A small segmentation model, trained from scratch.
Model: 48-pixel images, encoder norm layernorm, encoder patch size [2, 2], decoder activation silu.
Training: muon at rate 0.0069, 7100 steps, batches of 256, held-out accuracy 78%.
Rows from block 11 of the encoder, named by matrix and row number. Rows with one number belong to one attention dimension. Each number is 128 + 24 x the weight over its row's rms, rounded and kept within 0 to 255. All counts start at 0. After the name is the row's rms in percent of the matrix's.
# q: window attention query, key and value (stacked) (encoder.blocks.11.attn.qkv.weight, 768x256, the q third), inputs 128-191
# k: window attention query, key and value (stacked) (encoder.blocks.11.attn.qkv.weight, 768x256, the k third), inputs 128-191
q.64 107 [123  79 102 177 111 110 111 132 116 125 104 180 196 123  96 133 125 118 113 113 124 130 127 152 160 116 171 148 128 132 172 104 149 147 136 165 158  94 125 145 117 118 106 118 114  95 101 140 128 113 152 157 108 148 129 137 179  80 110 155  86 133 118 149]
k.64 110 [127 154 121 128  96 142 173 125 142 112 112 145  96 126 146 109 106 137 129 131 173 139 114 147 120 147 115 133 165 112 150 119 131 124 133 157 137 118 144 176 126 131 128  80 118 138 155  86 124  74 149 106  98 123  97  78  95 135 139 131 142 122 103 169]
q.65 094 [122 134 111 108 131 119 126 125 171  97  91 120 108 161 114  96 117 119 141 109  97 134 122 148 112 117 157 137 155 166 123 130 126  64 149 147 133 123 145 128 140 118 112  81 141 110  93 127 110  73 164 125 140 131  95 163 123 141  90 113 100  96  99 112]
k.65 091 [114 102 120 175  84 105 176 162 108 119 110 125 149 118 165 112 144 169 128 164 135 154 155 129 134 159 145 118 122 140 132 129 107 129 157 157 117 159 131  99 123 102 117 137 132 150 136 109 127 113 147 121 103 129 139 113 124 161 161 109 107 128 116 145]
q.66 108 [123 128 120 174 126  80 129 123  78 154 153 134 143  90  85 110 119 178 156 137 168 104 157 111 160 155 132 140 108 104 106 116 122 174 112  92 157 130 130 103  87 122 155  93 170 149 145 165  94 136  86 137 121 119 141 164 144 102 104  97 162 132 162 159]
k.66 101 [115 122 132 133  97  98 100 113  84 137 111 131  85 142 112  93 125 103 162 132 134 155 121 116 125 132 161  75 132 138 101 124 146 156 138 148 105 131  96 140 150 114 167 138 146 157 141 123 108 141 105 126 125 123 108 146 102 119 106 163 104 187 165 178]
q.67 080 [ 80 106 141 123 127 138  97 120 106 169 165 141 136 117 156 167 139 131 123 120 153 121 101 160  71 115 140 120 126 127 117 131 140 146 118 102 169 142 109 109  83 134 117  82 141 113  96  96 178 140 134 164 133 160 153 140 141 177  81 178 140  95 101 144]
k.67 082 [ 78 150 129 139 169 109 139 156 168 135 134 105 129 157 105 105 149 131 142 130 119 132 118 145  76 126 159 147 130 127 124 169 132 169 118 109 140 152 121 139  94 134 115 103 159 120 109 136 101 131 153 158 141 114 137 144 154 177 123  95 120 149 133 105]
q.68 104 [124 135 142 122 112 132 162 111  95 105 154  96 101 112 125 114 128 120  97 144 127 153 129 143 110  84 177  80 113  85 129 138 165 141 136  79 105 124 143 119 142 143  92  74 126 116  91 113 165 106 133 123 130 115 107 101 109 135 103 175 136 144 117 132]
k.68 099 [137  95 121 116 178 149 120 126 138 101 147 144 152 103 125 128  95 137 127 120 121 139 149 150  98  95 162 156 106 141 122 121 115 173 177 134 150 130  99 129 113 153 147  82 159 141  96 122 110 141 170 110 145 106 131 114 140 183  93  90 109 135 138 106]
q.69 098 [134  89 119  98 143  99 150 107 116 130 133 110 141  89 169  93 117 129 167 107 133 116 143 133 129 120  99 111 122 110 132 123 103 162 100  95 169  72 118 121 164 122 149 145 168 163 116 112  64  99 126 144 142 117 128 119 107 150  74 145 169 145 104 122]
k.69 095 [143 132  86  95  85 138 165 138  86 102 168 134 118 126 130 116 118 110 127 163 119 124  93  83 160 130 157 130 124 109 105 128 100 130 155  67 104 117 140 117 122 132 164 125 130 125 168 141 142 138 102 117 133 143  81 171  98 151  86  98 109 154 154 129]
q.70 105 [131  79 163 104  94 121 103 148 158 123 138  90  93 135 184 118 141 151 136 146 177 141 112 118 114 131 125 100 142 136  72 113 110 136 134 155 117 162 119 146 101 129  89 110 124 140 118 113 144 178 116  92 141 107  96 114 115 128 127 112 167 115 111 105]
k.70 111 [149  85 110 143 149  81 112 114 157 113 149 164 164 110 107 123  87 138 134 109 144  94 120 115 131 129  99 103 131  94 106 149 136 114 105 158 127 152 142  96  84  75 120 152 172 105 120 102 142 100 113 131 133 106 151 152 129 109 147 171 137 130 135  69]
q.71 092 [122 141 114 134 140  90 143  89 133 110 176 127 154 160 146  85 114 100 125 113 140 120 117 130 153 159 174 141 113 175 134 109 131 122 118 125 149 102 131 147 112 156 135 118 160 138 105 129 171 130 106 163 151 117 109 126 118  94 105 190 129 151 125  88]
k.71 088 [161 134 106 151 109 146 140 138 111 171 144 149  94 112 148  72 126 173 108 116 145 139  76 132 115 160 121  96  93 118 123 156 112  97 117 138 132 108 107 116 109 137 197 110 129 184 141 115 125 157 136  78 119 110 121 139 135 126 126 133 136 126 131 148]
q.72 090 [164 137 103 129 132 116 118 105 123 159 112 107 175  83  88 150  99 119 138 117 145 117 147 147 124 124  54 139  86 175 129 115 132 175 107 155 180 117 140  81  64 100 142 161 109 137 109 118 113 128 138  99  88 134 162 105 170 150 178  97 153 106 185 167]
k.72 092 [127 117 118  92 131 146 119 144 152  95 176 122 119 192  93 130 117 148 145  78 128 139 130 141 119 147 114 118 145 155 143 161 173 150 104 129 101 122 120 135 179 150 141 157 120 126 113 101 109 130  98 137 101 145 127 154 130  31 119 147 153 128 144 139]
q.73 102 [159 143 129 115 140 177 109  95 138 104 133 149 146 128 166 155 135 164 129 108 137 158 135 156 124 166 162 127 121 132  84 168 133 109  94 140 133 110 139 137 104 111 149 129 141 157  99 119 112  99 139 136 123 131 128  98 151 124 135 167 103 125 104 131]
k.73 102 [ 92  96 150 155 131 175 114 150  99 127 135 110 202 149 118 192  89 164 126 147  89 148 134 112 130  99 125  82 156 158 152 109 144 101 118 146 142 166 133 149 106  89 116 112 148 133 142 136 142 144 162 158 133 124 138 100 115 125 129 164 139 118 146 136]
q.74 096 [156 155 129 173 153 141 117 136 120 143 163 123 114 129 144 107  88 155 131 156 168 158 131 135 141 158 116  74 146 148 147 141 119 146 124 153 134 154 122 165 144 124 142 111 140 150 101  99 109 137  96 146 127  88 135 124  98 114 106 175  84  92 145  85]
k.74 098 [116 109 127 113 135  76 129 140 121 110 132 126 138 118 126 127 163 133 171 113 146 114 102 112 109 130 141 100 120  95 133 136 116 110 122 109  96 141 113 149 122 150 151 120 167  90 183 129  98 135  92  99 140 162 119 154 118  85  95 131 161 127 125 138]
q.75 093 [132 170 139 110 119 128 128 108 127  97 115 161 122 138 115 117 109  99 131 147 117 157 152 124 131 178 106 119 136 162 146 123 131 131 143 103  94 109  85 116 166 159 140 150 154 132 132 150 144  89 147 138 134 119  69 141 148 121 126 147 110 121 134 133]
k.75 088 [122 101 148 132 132 134  86 153 126 150 148 121 163 146 149 148 153 107 114 159 126 132 137  85  84 110 182 177  92 126 160  91 131 125 103 111 132 136 129 111 145 116 144  89 105 152 133 128 118 179 137 163 125 147 141 118 133 137 139  94 132  99 108 139]
q.76 103 [128 124 175 132 105 120 113 122 107 132 144 100  97 132 156 113 116 136 113 183 144 135 111 103  93 158 102  96 101  96 120 116 158 154 148 123 145 110 122 138 112 104 139 136 144 131 109 111 124 130 102 149  92 113 156 153 142 133 170 100 137 138 127  97]
k.76 115 [137  87 124 126 127 124 112 150 134 123 116 143  99 142 139  98  98 139 130 120 120  91 129 117 171  99 118  81 127 118 117 113 126 122 119 131 148 117 173 172 180 107 183 165 154 114 122 150 125 127 152 152 137 175 121 165 145 129 137 190 123 153 134 129]
q.77 113 [ 91 143 152 115  88 117 140 158  94 103 160 138  60 118 101 106 179 127 134 122  85 168 124 154 108 154  90  91 144 161 127 144 122  97 130 103 125 113 134 105 102 127 165 110 143  96 118 147 105 114 130 130  99 109 154 139 101 141 124 132  83  77 133 167]
k.77 109 [126 105  83 160  96 131 107 142 134 107 127  95 155 146 128 138 135 160 134  83 106 145 169  75 100 103 193 139  77 151 105 101 142 146 159 147 132 133 137  85 161 135  80 149 153  82 107 143  83 131 134 150 136 140 146 127 159 128  91 125 134 155 132 130]
q.78 099 [ 83  77 148  84  84 101 119 105 136 121 117 161 119 140 178 120 144 121 139 129 112 137 144 137 103 106 135 118 171  80 167 133 141 154 141  97  93 120 134 125 119 179  61  96 133  74 110 166 135 136  94 132 143 158 108 122 153  86 141 143 136 101 128 138]
k.78 098 [148 153 151 146 105 151 117 117 134 139 139 140 114  78 164  71 124 111  91 147 134 104 122 134 119 138 184 158  82 127 100 106 122 125 175 108 137 101 146 128  92 134 107  98 118 137 137  87 133 126 143 115 146 121 129 113 123 180 134  95 115 127 143  90]
q.79 095 [153  91 110  95 125 140  98 145 117 164 106 164 183 113 105 156 131 147  93 136 152 105 145 134 120 192 189 157 147 109 148 106 109 168  99 116  91 148 108 119 149 101 165 113 107 146 146 110 179 174 127 169 113 157 139 145 100 116 144 161 122 118 148  98]
k.79 095 [103 129 130 100 114 129 109 121 151 141 137 104 126 147  95 108 189 113  92 157 155 177  93 137 158 126  95  91 130  99 159  96 118 144  76 136 149 138 107 169 106 124 166 139 149 132 141 174  94 130 154  85 115 136 152 169 118 158 127 118 116 138 119 161]
q.80 108 [171 111 165 136 146 114 159 125 148 166 100  82 171 131 115  93  96 152 134 126 156 104 161 129 120 104 126 218 102 105 137  57 107 114 127 129 161 126 156 121 137  86 139 113 100 122 141 135 114 124 100 163 156 135 119 130 153 126 156 121 161 118 157 136]
k.80 105 [116 104 120 164 107 135 128 131 144 136 148 161 105 143  95  79 172 139 116 146 126 158 124 150 181 171 120 107 148 148 163 122 158 116 155 115 119 132  61 141 144  97 175 125 120 172 148  90 153 114 120  91 141  87 119 130 121 114 135  87 131 155 138 150]
q.81 090 [144 113 144 140 143 129 124 137 137 135 123 100 158 130 117 125 136 104 148 154 116 103  96 136 152 103 127 118 134 142  88 103 127  91 131 107 118 111 128 183 116  98 122 140 129 137 103 114 146 133 182 154 122 130 109 140 142 126 132 139 162  96 102 136]
k.81 088 [ 93 101 188 105 141 115 115 144 174 106 134 156  91 125  98 141 144 119 134 131 110 139  94 105 135 150  91 168 148 142 149 129 120 141 146 109 149 128 122 137 139 131 143 164  60 141  73 133 155 107 130 111 102  89 163 155 121 105 130  85 149 135 137  91]
q.82 085 [ 83 147  91 133 128 129  85 144 132 143 109 120 154 104 101 163 164 100 124 119 137 117  81 120 149 148 119 118  88 174 162 144 127 139 123 135 168 118 108  96 107 102 125 159 124 100 146 115 144 108 105 129 142 153 162 163 146 105 117 112 122 140 122  82]
k.82 081 [111 170 129 137 122 152 119 154 133 118  98 140 130 123 125  87  86 181 166 114 134 157 117 150  81 132 115 136 137 141 140 161 144 156  85 141 131  88 153 142 138 157 116 161 153 134 121 118 132 143 156 133 114 180 132  97 174 123 124 159 174 127 125 136]
q.83 109 [143 103 104 112 123 117 140  81 123 109 112 125 130 124 121  85 121 111 139 129 129 153 130 156 102 133 121 161  96 141 153 125 128 139 129 115 125 115  84 171 160 109 113 152 147 160 127 127 145 140 171 159 124 105 128 134 141 107  94 140  78 101 117 107]
k.83 117 [178 126 106 135 140  56 135 148 143 136 125 152 146 152 139 111 130 114  87 123 161 168  57  99 128 149  96 173 115 106 141 126 127 119 101 115 140 115 141 123 160  58  98 122 119 127 121 108 136 118 131 128  91 100 119 136 143 162 114  84  93 135 102 136]
q.84 096 [136 166 170 146 103 114 142  80  89 128 124 112 107 131 111 116 144  83 113 146 104 132  91 155 143 143 131 110  79 119  82 103 129 115  76  92 116 127 132 132 135 145 123 123 132 170  94 135 114 111 137 149 143 154 122 116 136 148 160 134 143 147 145 126]
k.84 094 [120 134 133 125 179 159  99 189 157 140 155 143  98 136 133 113 117 136  94 104 135 115 135 125 117 116 112 160 122 158 117 138 149  83 150 122 148 125 116 112 167 107 150 153 121 101 103 113 130 124 149 105  82 116 126 146 146 121 111 111 141 124 155 104]
q.85 104 [ 96 101  88 116 171  85 120 153 146 129  93 137 136 119 105 148 147 101 101 138 160 135 128 144 120 102 144 144 107 133 119  74 135 129 102 130 196 142 141 109 108  69 126 156 137 120  83 105 135 105 127 118 138 104 145 184 130 124  90 116 145 125 129 169]
k.85 103 [104 167 172 113 128 139 157 125 130 121 139 150 110 121 171 115 139 128 128 125 151 153 153 115 122 124 100 141 158  98 108 148 142 147 118 128 118 109 110 142 117 148 125 107  90 133 138 128  99 132 116 115 117 140 117  79 122 123 126 138  98 106  97 136]
q.86 091 [125 150 176 123 132 146 153 135 117 125 199 113 130 167 119 129 112 125 154 143 123 124 117  99 156 159 169 101  86  98 103 128 138 133 106 142 114 134 147 130  86 146 154 123 143 125 112 172 162 126  99 125 124 134 103 136 135 133 167 103 149 153 147  94]
k.86 090 [137 126 135 150 143 146 121 106 153 156 114 185 140 107 112 113 151 125 109  93 111 127 158 134 144 135 100 127 126 133  80 119 107 109 103 162 115 120 118  95 143 147 159 136 126 163 119  90 121 176 162 141 108 103 163  85 153  97 125 169 128 133 135 123]
q.87 108 [ 63 119 120 136 122  84 114 163 145 110 155 127 130 150 142 121 172 109 118 116 136 134 100  95 130 142 160 139 139 160 130 147 141  80 110 100  90 145 144 124 116 125 156 133 130  96 152 145 117 158  71 152 162 129 124 160  88 129  77 166 154 146 118 118]
k.87 104 [124 173 117 172  81 139 149 133 126 153 132 101 101 100 117 106 145 178 157 119 148 135  97 124  99 147 143 111  92 146 133 128 142 103 164 115 160  97 136 128 151 176 132 157 133 135 125 169 112 157 103  72 147  85 137 112 146 175 129 114 183 125 122 117]
q.88 095 [108 128 127 133 142 110 128 125 142 124 122 118 129 186 159 146 136 136 131 105 130 125 128 102 121 122 161  85  92 107 132  97 134 115 119 130 110 131 147 165  94 130  94 125 135 138 135 107 150 114  92 121 108 110 136 116 132 133 175 148 114 128 126 121]
k.88 097 [111 149 132 105 122 132 157 132 104 165  86 128 137 116 129 136 121 141 104  90  93 145 151  75 176 118  83  94 126 106 147 106 135  88  85 120 159 147 122 167 109 134 149 136 113 104 131 132 127 144 138 144 119 144 137  77 133 123 172 173 118  98 106 118]
q.89 093 [134 163 157 136 121 120 113 136 141 108 108 133 112 102 127  92 122 140 117 136 164 135 164 153 157  96 109 147 108 154 136 122 120 169 130 130 212 154 176 109 125 153 132  94 122  85 110 131 102  57 123 119 163 159 139 131 143  77 118 118  75 124 120 105]
k.89 100 [124 143  85 131 136 162 107 161 113 107 107 167 130 126 163 107  99 156 139 134 117 116 144 163  97 150 157 128 107 126  72 178 144 138 137 130 100 110 163  96 113 122 122  88 178 115 172 101 129 146 160 119 161 170 128 100 126 111  83 154 128  95 114 120]
q.90 094 [141 123 131 140 124 108 158 128 136 114 103 173 139 115 115  70 115 137  96  90 162 131 146  86 132 132 120 145 118  91 127  77  99 151 166 116 111 102 143 157 136 157 134  91 124 155 119 157 134 122 123 144 152  84 116 143 142  99 116 148 106 134 137 129]
k.90 096 [141 122  93 105 119 145 120 105  85 122 103 142 145  99 122 116 140 100 122 140 103 148  94  87 151 122 120  99  99 109 109 113 146 129 114 114 142 110 134 142 106 112 145  97 126 118 114 106 128 121 125 145 103 111 105 104  97 116 158 129 120 120 122 162]
q.91 101 [164 126 110  93 158 115 125 133 141 104 133 179 156 185 173 132 112 140 129 155 141 149 142 118 109 114 103 116 112 107 156 125 109 148 135 148 132 112 138 110 139 136 118 161 176 115 109 157 127 126  94 156 137 103  93 121 118 102 117 135 162 130 134 147]
k.91 102 [113 145 130 140 154 157 127  81 133 128 160 130 140 136 130  99 124 111 134 186 118 129  73 114 148 135 102 109  95 126  96 118 121 127  80  93  90 139 109 146 103 130 185 137 102 166 123 126 112 177 113 165 135 125  97 145 110 127 164 139  85 115 109 121]
q.92 098 [150 106 144 118 130  91 113 103 157 125 122  94  72 121 142 119 115 163 115 130 116 135 135 155 114 135 119  96 145 157  88 139 132  99 144 114 118 156 111 161 108 146 117 108 108 157 135 113 139 149 135 116 108 131 151 141 117 125 151 113 125 114 112 122]
k.92 126 [149  53 157 122 132 116 103 147 102 121 155 118 128 111 134 206 110 127 149 155 120 112 125 127 152 110 138 103 140 159 135 107 171 154 140 142 151 136 135 165 141 112 169 178 107 143 106 166 126 123 135 147 147 121 127 146 118 117 164 138 131 129 137 151]
q.93 100 [118 131  90 154 116 123 156 138 164 109 134 133 146 129 112 125 139  80 123 150 120 126 113 133 116 125  95 143 124 132  83 138 155 163 150 180 154 137 133 138 125 111 128 138 155 136 120  65  99 135 185 138 151  83 160 125  90 114 102 100 156  85 128 156]
k.93 089 [140 112 123 119 135  94 123 176 126  98 110 127 109 126 166 103 124 114 144 136 126 135 139 136 157  94  56 140 155 137 105 176 127 145 115 148 131 113 106 111 190 147 127 113 127  98  92 130 116 144 146 136 140  88 117 172 133  92 119 140 117 144 146 129]
q.94 102 [123 104 150 110 154 137  98 118 119 160 171 118 182 117 123 124 123 111 146 104 119 110 151  80 163 182 125  92 128 153 135 164 123 153  88 120 134 101 130 172 107 136 171 131 187  97 117 130 112 125 148 158 134 135 116 157 161 115  89 139 126 135 113 116]
k.94 092 [ 93 136 125 127  96 178 145 156 112 103 133 151 134 124 125 149 129 113 133 144  69 135  95 114 111 163 160 121 117 127 125 152  86 123 124 118 121 126 140 118 111 136 144 133 138 204 158  96 128 175 141 116 123 100 108 126 142 107 106  94 160 130 120 164]
q.95 095 [129 155 111 102  85 114  85 135 113 138 147 117 101  84 160 140 127 133 112  85 161  94  86 135 124  70  93 131 133 162  88 114 110 120 134 140 138 117  62  86 145 152 140 105  88 128 128 134 124 177  90  88 109 163 143 125 115 144 111 106 147 140 115 123]
k.95 104 [ 99 144  79 120 123 105 148 104 134 101 136 123 118 144  96 137 130 175 125 108 157  92 128 125  95 128 153 181 139 134 128 167 153 141 134 116 133 121 149 131 109 109 127 135 144  97 130 133 124 111  98 144 133 154 148 134 136 106 117 189 137  99 148 115]
q.96 088 [ 86  71 148 133 140  90 158 151 115 118 111 102  75 139 111 102 159 122 134 123 133 130 111 135 130 132  96 141 123  92 151  88 149 127 122 141 125  95 154 130 132 105 168 112 180 104 109 161 137 158 104  75 108 145  95 117  98 142 159  97 119 138 123  87]
k.96 088 [155 147  97 131  83 121 129  92 122 138 145 146 138 168  76 149 117 132 118 142 125 124 114 155 130 132 172 133  86 126 172 124 128 121 144 127 122 131 144 107 141 101 150 100 149  74 105  86 153 139 146 154 137 109 126 152 174 158 109 116 124  91 123 121]
q.97 099 [152 148 133 137 113 139 104  85 161 157 123 150 169 120 116 151 118 145 119 137 110 148 152 136 138 171 104 143 137 125 110 145 140 102 124 147 105 163  94 129 136 130 123 124 128 127 111 157 154 108 102 139 178 108 123  89 118 134 134 137 120 140  92  97]
k.97 098 [117 201 123 133 148 119 120 120 113 118  81 121 148 113 139  90 150 130 140 130  89 133 176 170 153  89 140 157 126 144 124 121  98  99 115 158 129  93 144 113  91 146 148 134 129 166 148 137 128  69 114 102 116 137 104 143  95 102  90 138 164 130 133 146]
q.98 094 [ 72  92 149 148  81 146  84 108 133 132 117 103 130 130 143 112  97 107 138  78 159 174 123 140 115  66 148 126 119 111 191 136 123 114 155  95 143 142  97 123 138 150 151 144 157 127 126 123 118 126 133 121  88 166 129 142 145 109 125 161 123 130 131 127]
k.98 090 [147 117 147 145  82 116 144 149 172 130 103 144 140 125 143 100  95 133 131 124 149  84 144 122 143 119 123 105 155 160 139 115 104 122  56 115 166 100  90 160 116 157 132  86 136 143 180 160 127 144  71 159 175  78 169 146 106  93 167 112 127  92 158  97]
q.99 078 [ 90 146 140 121 118 163 160 124 121  86  94 100 140 124 124 121 114 130 134 161 113 131 131 164 131 136 113 170 175  97 114 145 170 126 119 134 125 113 167 145 129 108 152 137 125 136 121 102 116 120 173 127 171 130 151 164 147 134  65  92 118 119 102 124]
k.99 073 [146 125 170 146 133  65 128 103 122 100 153 125 141 110 139 133 147  96  78 135 150 143  91  96 109 151 140 111 137 112 145 163 109 131 149 150 160 145 111 140 152 134  92 108 119 145 153 146 121 139 156 144 118 126  89 153 146 158  87 139 113 108  96 129]
q.100 089 [157 133 126 131 118 138 129 109 131 149 131 109 114  89 168 137  93 152 143 124 128 171 125 126 140 115  78  81 112  95 175  96 112 131 120  99 136 152 139  92 117 105 142 145 163 151  98 113 153 157 140 183  75 109 157  71 112 118 154 139 127 153 130 128]
k.100 087 [125 115  89 138 113 113 104 134 117 121 105 149  94 132 107 117 128 181 148 159 157 129 109 134 109 144 128 137 134 174 152 132 124 147 135 158 149  95 101 130 136 137 142 119 181 118 121 113 134 153 114 108 143 169  98 121  89 136 137 127 110 159 149 124]
q.101 104 [120 124 159 113 110 136 125 147 126 113 133 134 153 145 102 125 110 140 120 102 103  93 138 142 123 130 155 167 108  79 129 100 115 136 122 108 116  69 135 197 116 141 175 111 130 116 150 135 181 119 137  93 123  84 142  84 113 111 210 120 130 158 104  98]
k.101 099 [ 85 126 167 111  98 111 152 132 117 182 134 110 108 125 171  94 159 117 116  95 149  62 110 135 129 133 137 106 113 130 156 155 148 159 147 138 166 134 141 110 168 133 153 126  78  84 140 117 127 138 145 117 111 157 113 117 110 167 118 126 111 135 101  61]
q.102 089 [127 128 142 142 130 165 109 130 129 105 116 104 136 135 123 153 102 111 116 103 109 129 108 166 123 137 114 150 175 166 154 146 167 117 119 138 120 141 124 109 114 123 165 106 149  89 155  81 121 142 164 169 148 112 161 127 161 115 109  97 130 133  80 150]
k.102 081 [129  82 135 131 116 119 160 133  95 119 148 143 143 135 133 108 135 115 114 179 122 109  93 140 132 111 152  96 102 149 159 142 130 119 169 120 112 123 125 145 166 106 124  99 102 140 151 120 128 126 106 125 109 109 123 109 112 141 108 130 179  90 130 117]
q.103 100 [ 68  98 125 152 116 116 125 182  88 129 130 126 128 156 155 104 140 176 145  97  99 164 104 114 105 163 126 125 100 103 146 113 102 126 127 106 150 111 127 133 120 112  77  93 102 140 140 144  83 130 135 118  90 157 109 121 129 142 106 131 111 139 125 147]
k.103 092 [189 161 133 135 125 102 108 128 108 148  98 104  96 187 111 172 108 109 177 163 121 143 123  96  96 145 129 124 144 159  75  91 114 127 114 104 107 134 131 142 139 133 125 122 160 114 114 114 142 154  89 135 133 126 122 136 121  86 137 144 160  95 123 156]
q.104 106 [134  91 114 154 115  81 156 136 175 113  82 114 135 122 122  92 142 122 125 100 164 152 174 136 114 131 116 142 112 170 137 153 117 151 150 119 114 176 126 120 166 110 102 135 127 108 136 176 129 121 116 110 107 181 111 159 127 125  99 140  99 125 132 184]
k.104 103 [164 156 105 143 115 118  85 131 153  99 101 115 156 137 104 167 166  88 126 124 122 145 107 111 129 131 132 133  91 114 111 134 119 115 104 128  84 107 131 156 118 138 137 124 167 128 101  93 147 136 121 126 114  83 144 138 123 105 111 158  79  78 134 169]
q.105 098 [130 159 137 121 175 125 113 135 102 153 125 100  99 121 131 159 127 102 141 129 132 140 147  95 146  79 100 109 125 141 158 110 152 136 130 118  95 119 140 121 112 153 145 136 115 113 175 125 133 143 168 149  83 121 173 124  77 123 170 160 144 136 127 122]
k.105 100 [ 90 123 139  70 161 137 163 143 141 137  95  92 104 134 135 122 110 140 160 101 179 142 155  90 100 122 125  98 130 143 149 116 148 159 124 149  90 113 128 134 148 148 107 133 133 137 127 128 101 105 138 160 128 152 128 143 117 121 125 120 134 179 113 116]
q.106 082 [175 151 105 128 116  86 121 137 121 120 109 103 142 114 117 149 132 128 123 170 138 138 128 132 136 120 118 137 118 143 130 144  83 149 139  62 124 163 125 135 121 123  79 109 114 134 108 113 140 126  91 141 150  91 119 107 126 152 145 150 102 143 118 161]
k.106 078 [130 140 122 134 104 109 117 172 144 135 114 124 141 146 181 147 123 127 125  95 109 119 157 134  87  86 115 136 153 144  71  86 107 117 134 121 106  95 115 140 118  98 110 150 125 143 114 171 124 114 111 135 105 119  87  99 131 141 112 133 104 139 127 137]
q.107 091 [ 95 139 136 142 150 133  80 107 122 104 171 123 125  97 147 144 113 162 121 153 113 145  94 104 115 113 148 129 128 153 108 145 145 102 145  87 128 138 126 162 106 123 101 134 111 138 116 112 113 165 131  86 183 120 117 140 101 134 114 167 157 134 126  91]
k.107 091 [152 123 137 141 134 164 154 166 110 103 111 135 154  83 134 117 116 131 130  99 108 112 143 124  78 112 159 155 112 118 108 120 131 140 187 136 126 134 133  77 143 142 130 111 146 152 164 101 132 128 125 183 162 121 146 116 110 121 120  96 102 108 100 135]
q.108 084 [145 100 182 157  78  86  93 141 140  87 122 106  70 140 109 117 141 122  97 148 134 113 131 134 144 165 122 154 126 160 123 144 129 119 158 117 103 152 120 172 133 160 132 106 126  92 167 130  94 134 139 134 140 158 162  82  98  86 115 129  98  99 109 148]
k.108 088 [119 154 129 112 137 131 151  92 128 107 115 100 148 162 145 147 136 119 109 163 137 132 115 152 116  81 137  94 151 114 128  86 115 101 137 118 114 165 132 108 177 112  99 116 105 172 130 145 149  61 106 165 101 111 113 127 144 109 127 152 171 110 108 140]
q.109 094 [114 119 109 100 108 144 135 112 170 154 130 139 117 158 121  95 126 170 119  96 145 143 143 113 119 136 126  94  88 134 119 109 183 160 183  94 131 135 153 155 181 119  98 156  93 143  76 164 128 121 136 145  98 116 122 140 142 115  96 127  94 137 104 150]
k.109 092 [133 142 114 118 138  93  90 115 150 148 106 145 122 143 121 156 142 113 147  92 145 130 117 130 170 167 111 130 143 102 110 131 148  78  94 144 143 114 101 148 110 137 146 120 177 132 121 135  89 130 110 117 142 117  87 170 126 103 130 145 138 118 142 140]
q.110 096 [124 111 147 155  88 162  83 121 188 121 150 144 120  90 127 128  89 156  93 101 167 136 135 131 104 127 132 133  91 141 132 185 156 141 145  85 123 142 124 113 114 153 139 156 148 124 124 117 134 168 137 122 130 126 151 139 121 137 141 128 165 141 144 117]
k.110 093 [ 96 111  79 139  97 140 122 146 107 109 129 163 138  91 159 112 159 121 143 114 108  97 119 137 128 105 116 131  91 156 112 140 129 155 152 126 147  50 125 123 153 154 128 117 162 132 181  94  91 143 136 136 112 145 129 124  79 113 106 102  86 111 130 123]
q.111 109 [120 113 138 139  97 138 109 137 165 138 140 126 175 124 130 142 125  64 129  80 149 120 121 124 100 128  95 173 146 180 165 103 130 123 145 135 118 134 106 122 148 132 147 114 159 123 163 111 123 114 104 105 134 127 155 149 129  88 117 105 134 104 129  76]
k.111 108 [119 121 146 133 104 157 138 119 143 136 113 126 166  87 127  95 127 120 163 127 123 112 143 162 176  98 119 123 115 109 189 140 108 132 106  96 131 135 165 159 138 154 138 124 105 128 188 168 107 125 144 146 132  97 160 178 131 117 143 122 129 151 119 131]
q.112 105 [ 87 143 132 149 145  91 110 150 108 120 138 126 152 142 109 142 122 142  89 129 101 128 156 111 181 121 141 112 137 152 121 153 118  87 138 116 117 160 141 128 104 115 128 150 137  98 134 155 122 115 121 144 153 117 112 127 136 119 123 179 168 122  95  95]
k.112 107 [127 116 110 149 102 161 137 138 126  99 115 176  70 155 136 113 128 132 138 134  96 104 133 143  54 106 120 125 142 147 112 128 148 148 204  99 100 163 164 117 153 113 135 141 146 141 162 160  95 151 117 121 147 148 172 143 125 154 129 109  90  96 119 133]
q.113 096 [103 142 127 126 105  97 148 152 138 117 132 120 125 152 115 114  97 124  68 124 135 128 117 129  94 129  92 173 126 182 130 127 147 106 122 114 132 137 116 116 132  96 117 132 146 109 142 110 105 118 131 121 103 128 126 154 116 118  76 108  85 126 113  92]
k.113 110 [115 105 141 154  79 177 105 148 132 125 143 160 141 141 119 113 131  91 125 143 118 115  71 136 114 122 123 166 119 129 146 166 151 138 144  99 126 124 139 127 158 113  96 124  93 133 143 125 129 147 167 128 147  88 172 145 151 146 127 159 100 141 111 129]
q.114 093 [155  84 130 163 151 128 139 137 154 108 107  91  88 109 162  91  90 137 120 123  94 130 126 111 114 125 163 152 120 158 154 167 127  95  92 117 116 130 165 126 146 120 158 122 111 131 146 132 129 159 142 107 121 126 185 167 157 150 129 121  78 167 116 130]
k.114 094 [133 146 132 164 114 113 121 109 145 130  89 125 114 148 115 154 128  89 113 150 144 105 100  91  94 125 128 112 105 110 113 154 137 112 132 164 112 118 100 148 153 189 158 178 149 143 114 116 180 125 136 145 103 180 109  44 135 140 138 160 145 126  71 113]
q.115 086 [138 109 111 128 159 189 122 111 121 134 108 105 167 102 194 164  93 134 140 135 142 144 164 185 130 124  86 172 136 171 151 145 135 109 121 124  78 151 138 138 158 125 106 103  94 138 131 104  91 129 160 134 141 133 126 126 116 111 124 118 150 108  96 166]
k.115 091 [139 125 145 119 143 123 191 155 122 119  96 102 160 104 147 116 117 144 167 146 133 175 149 112 131  66 170 114 111 108 149 116  80 115 120 126 151 102 132 165 133 118 159 132  96 181 126 117 101  99 125 162 146 106 106 128  69  95 100 128 144 136 117 149]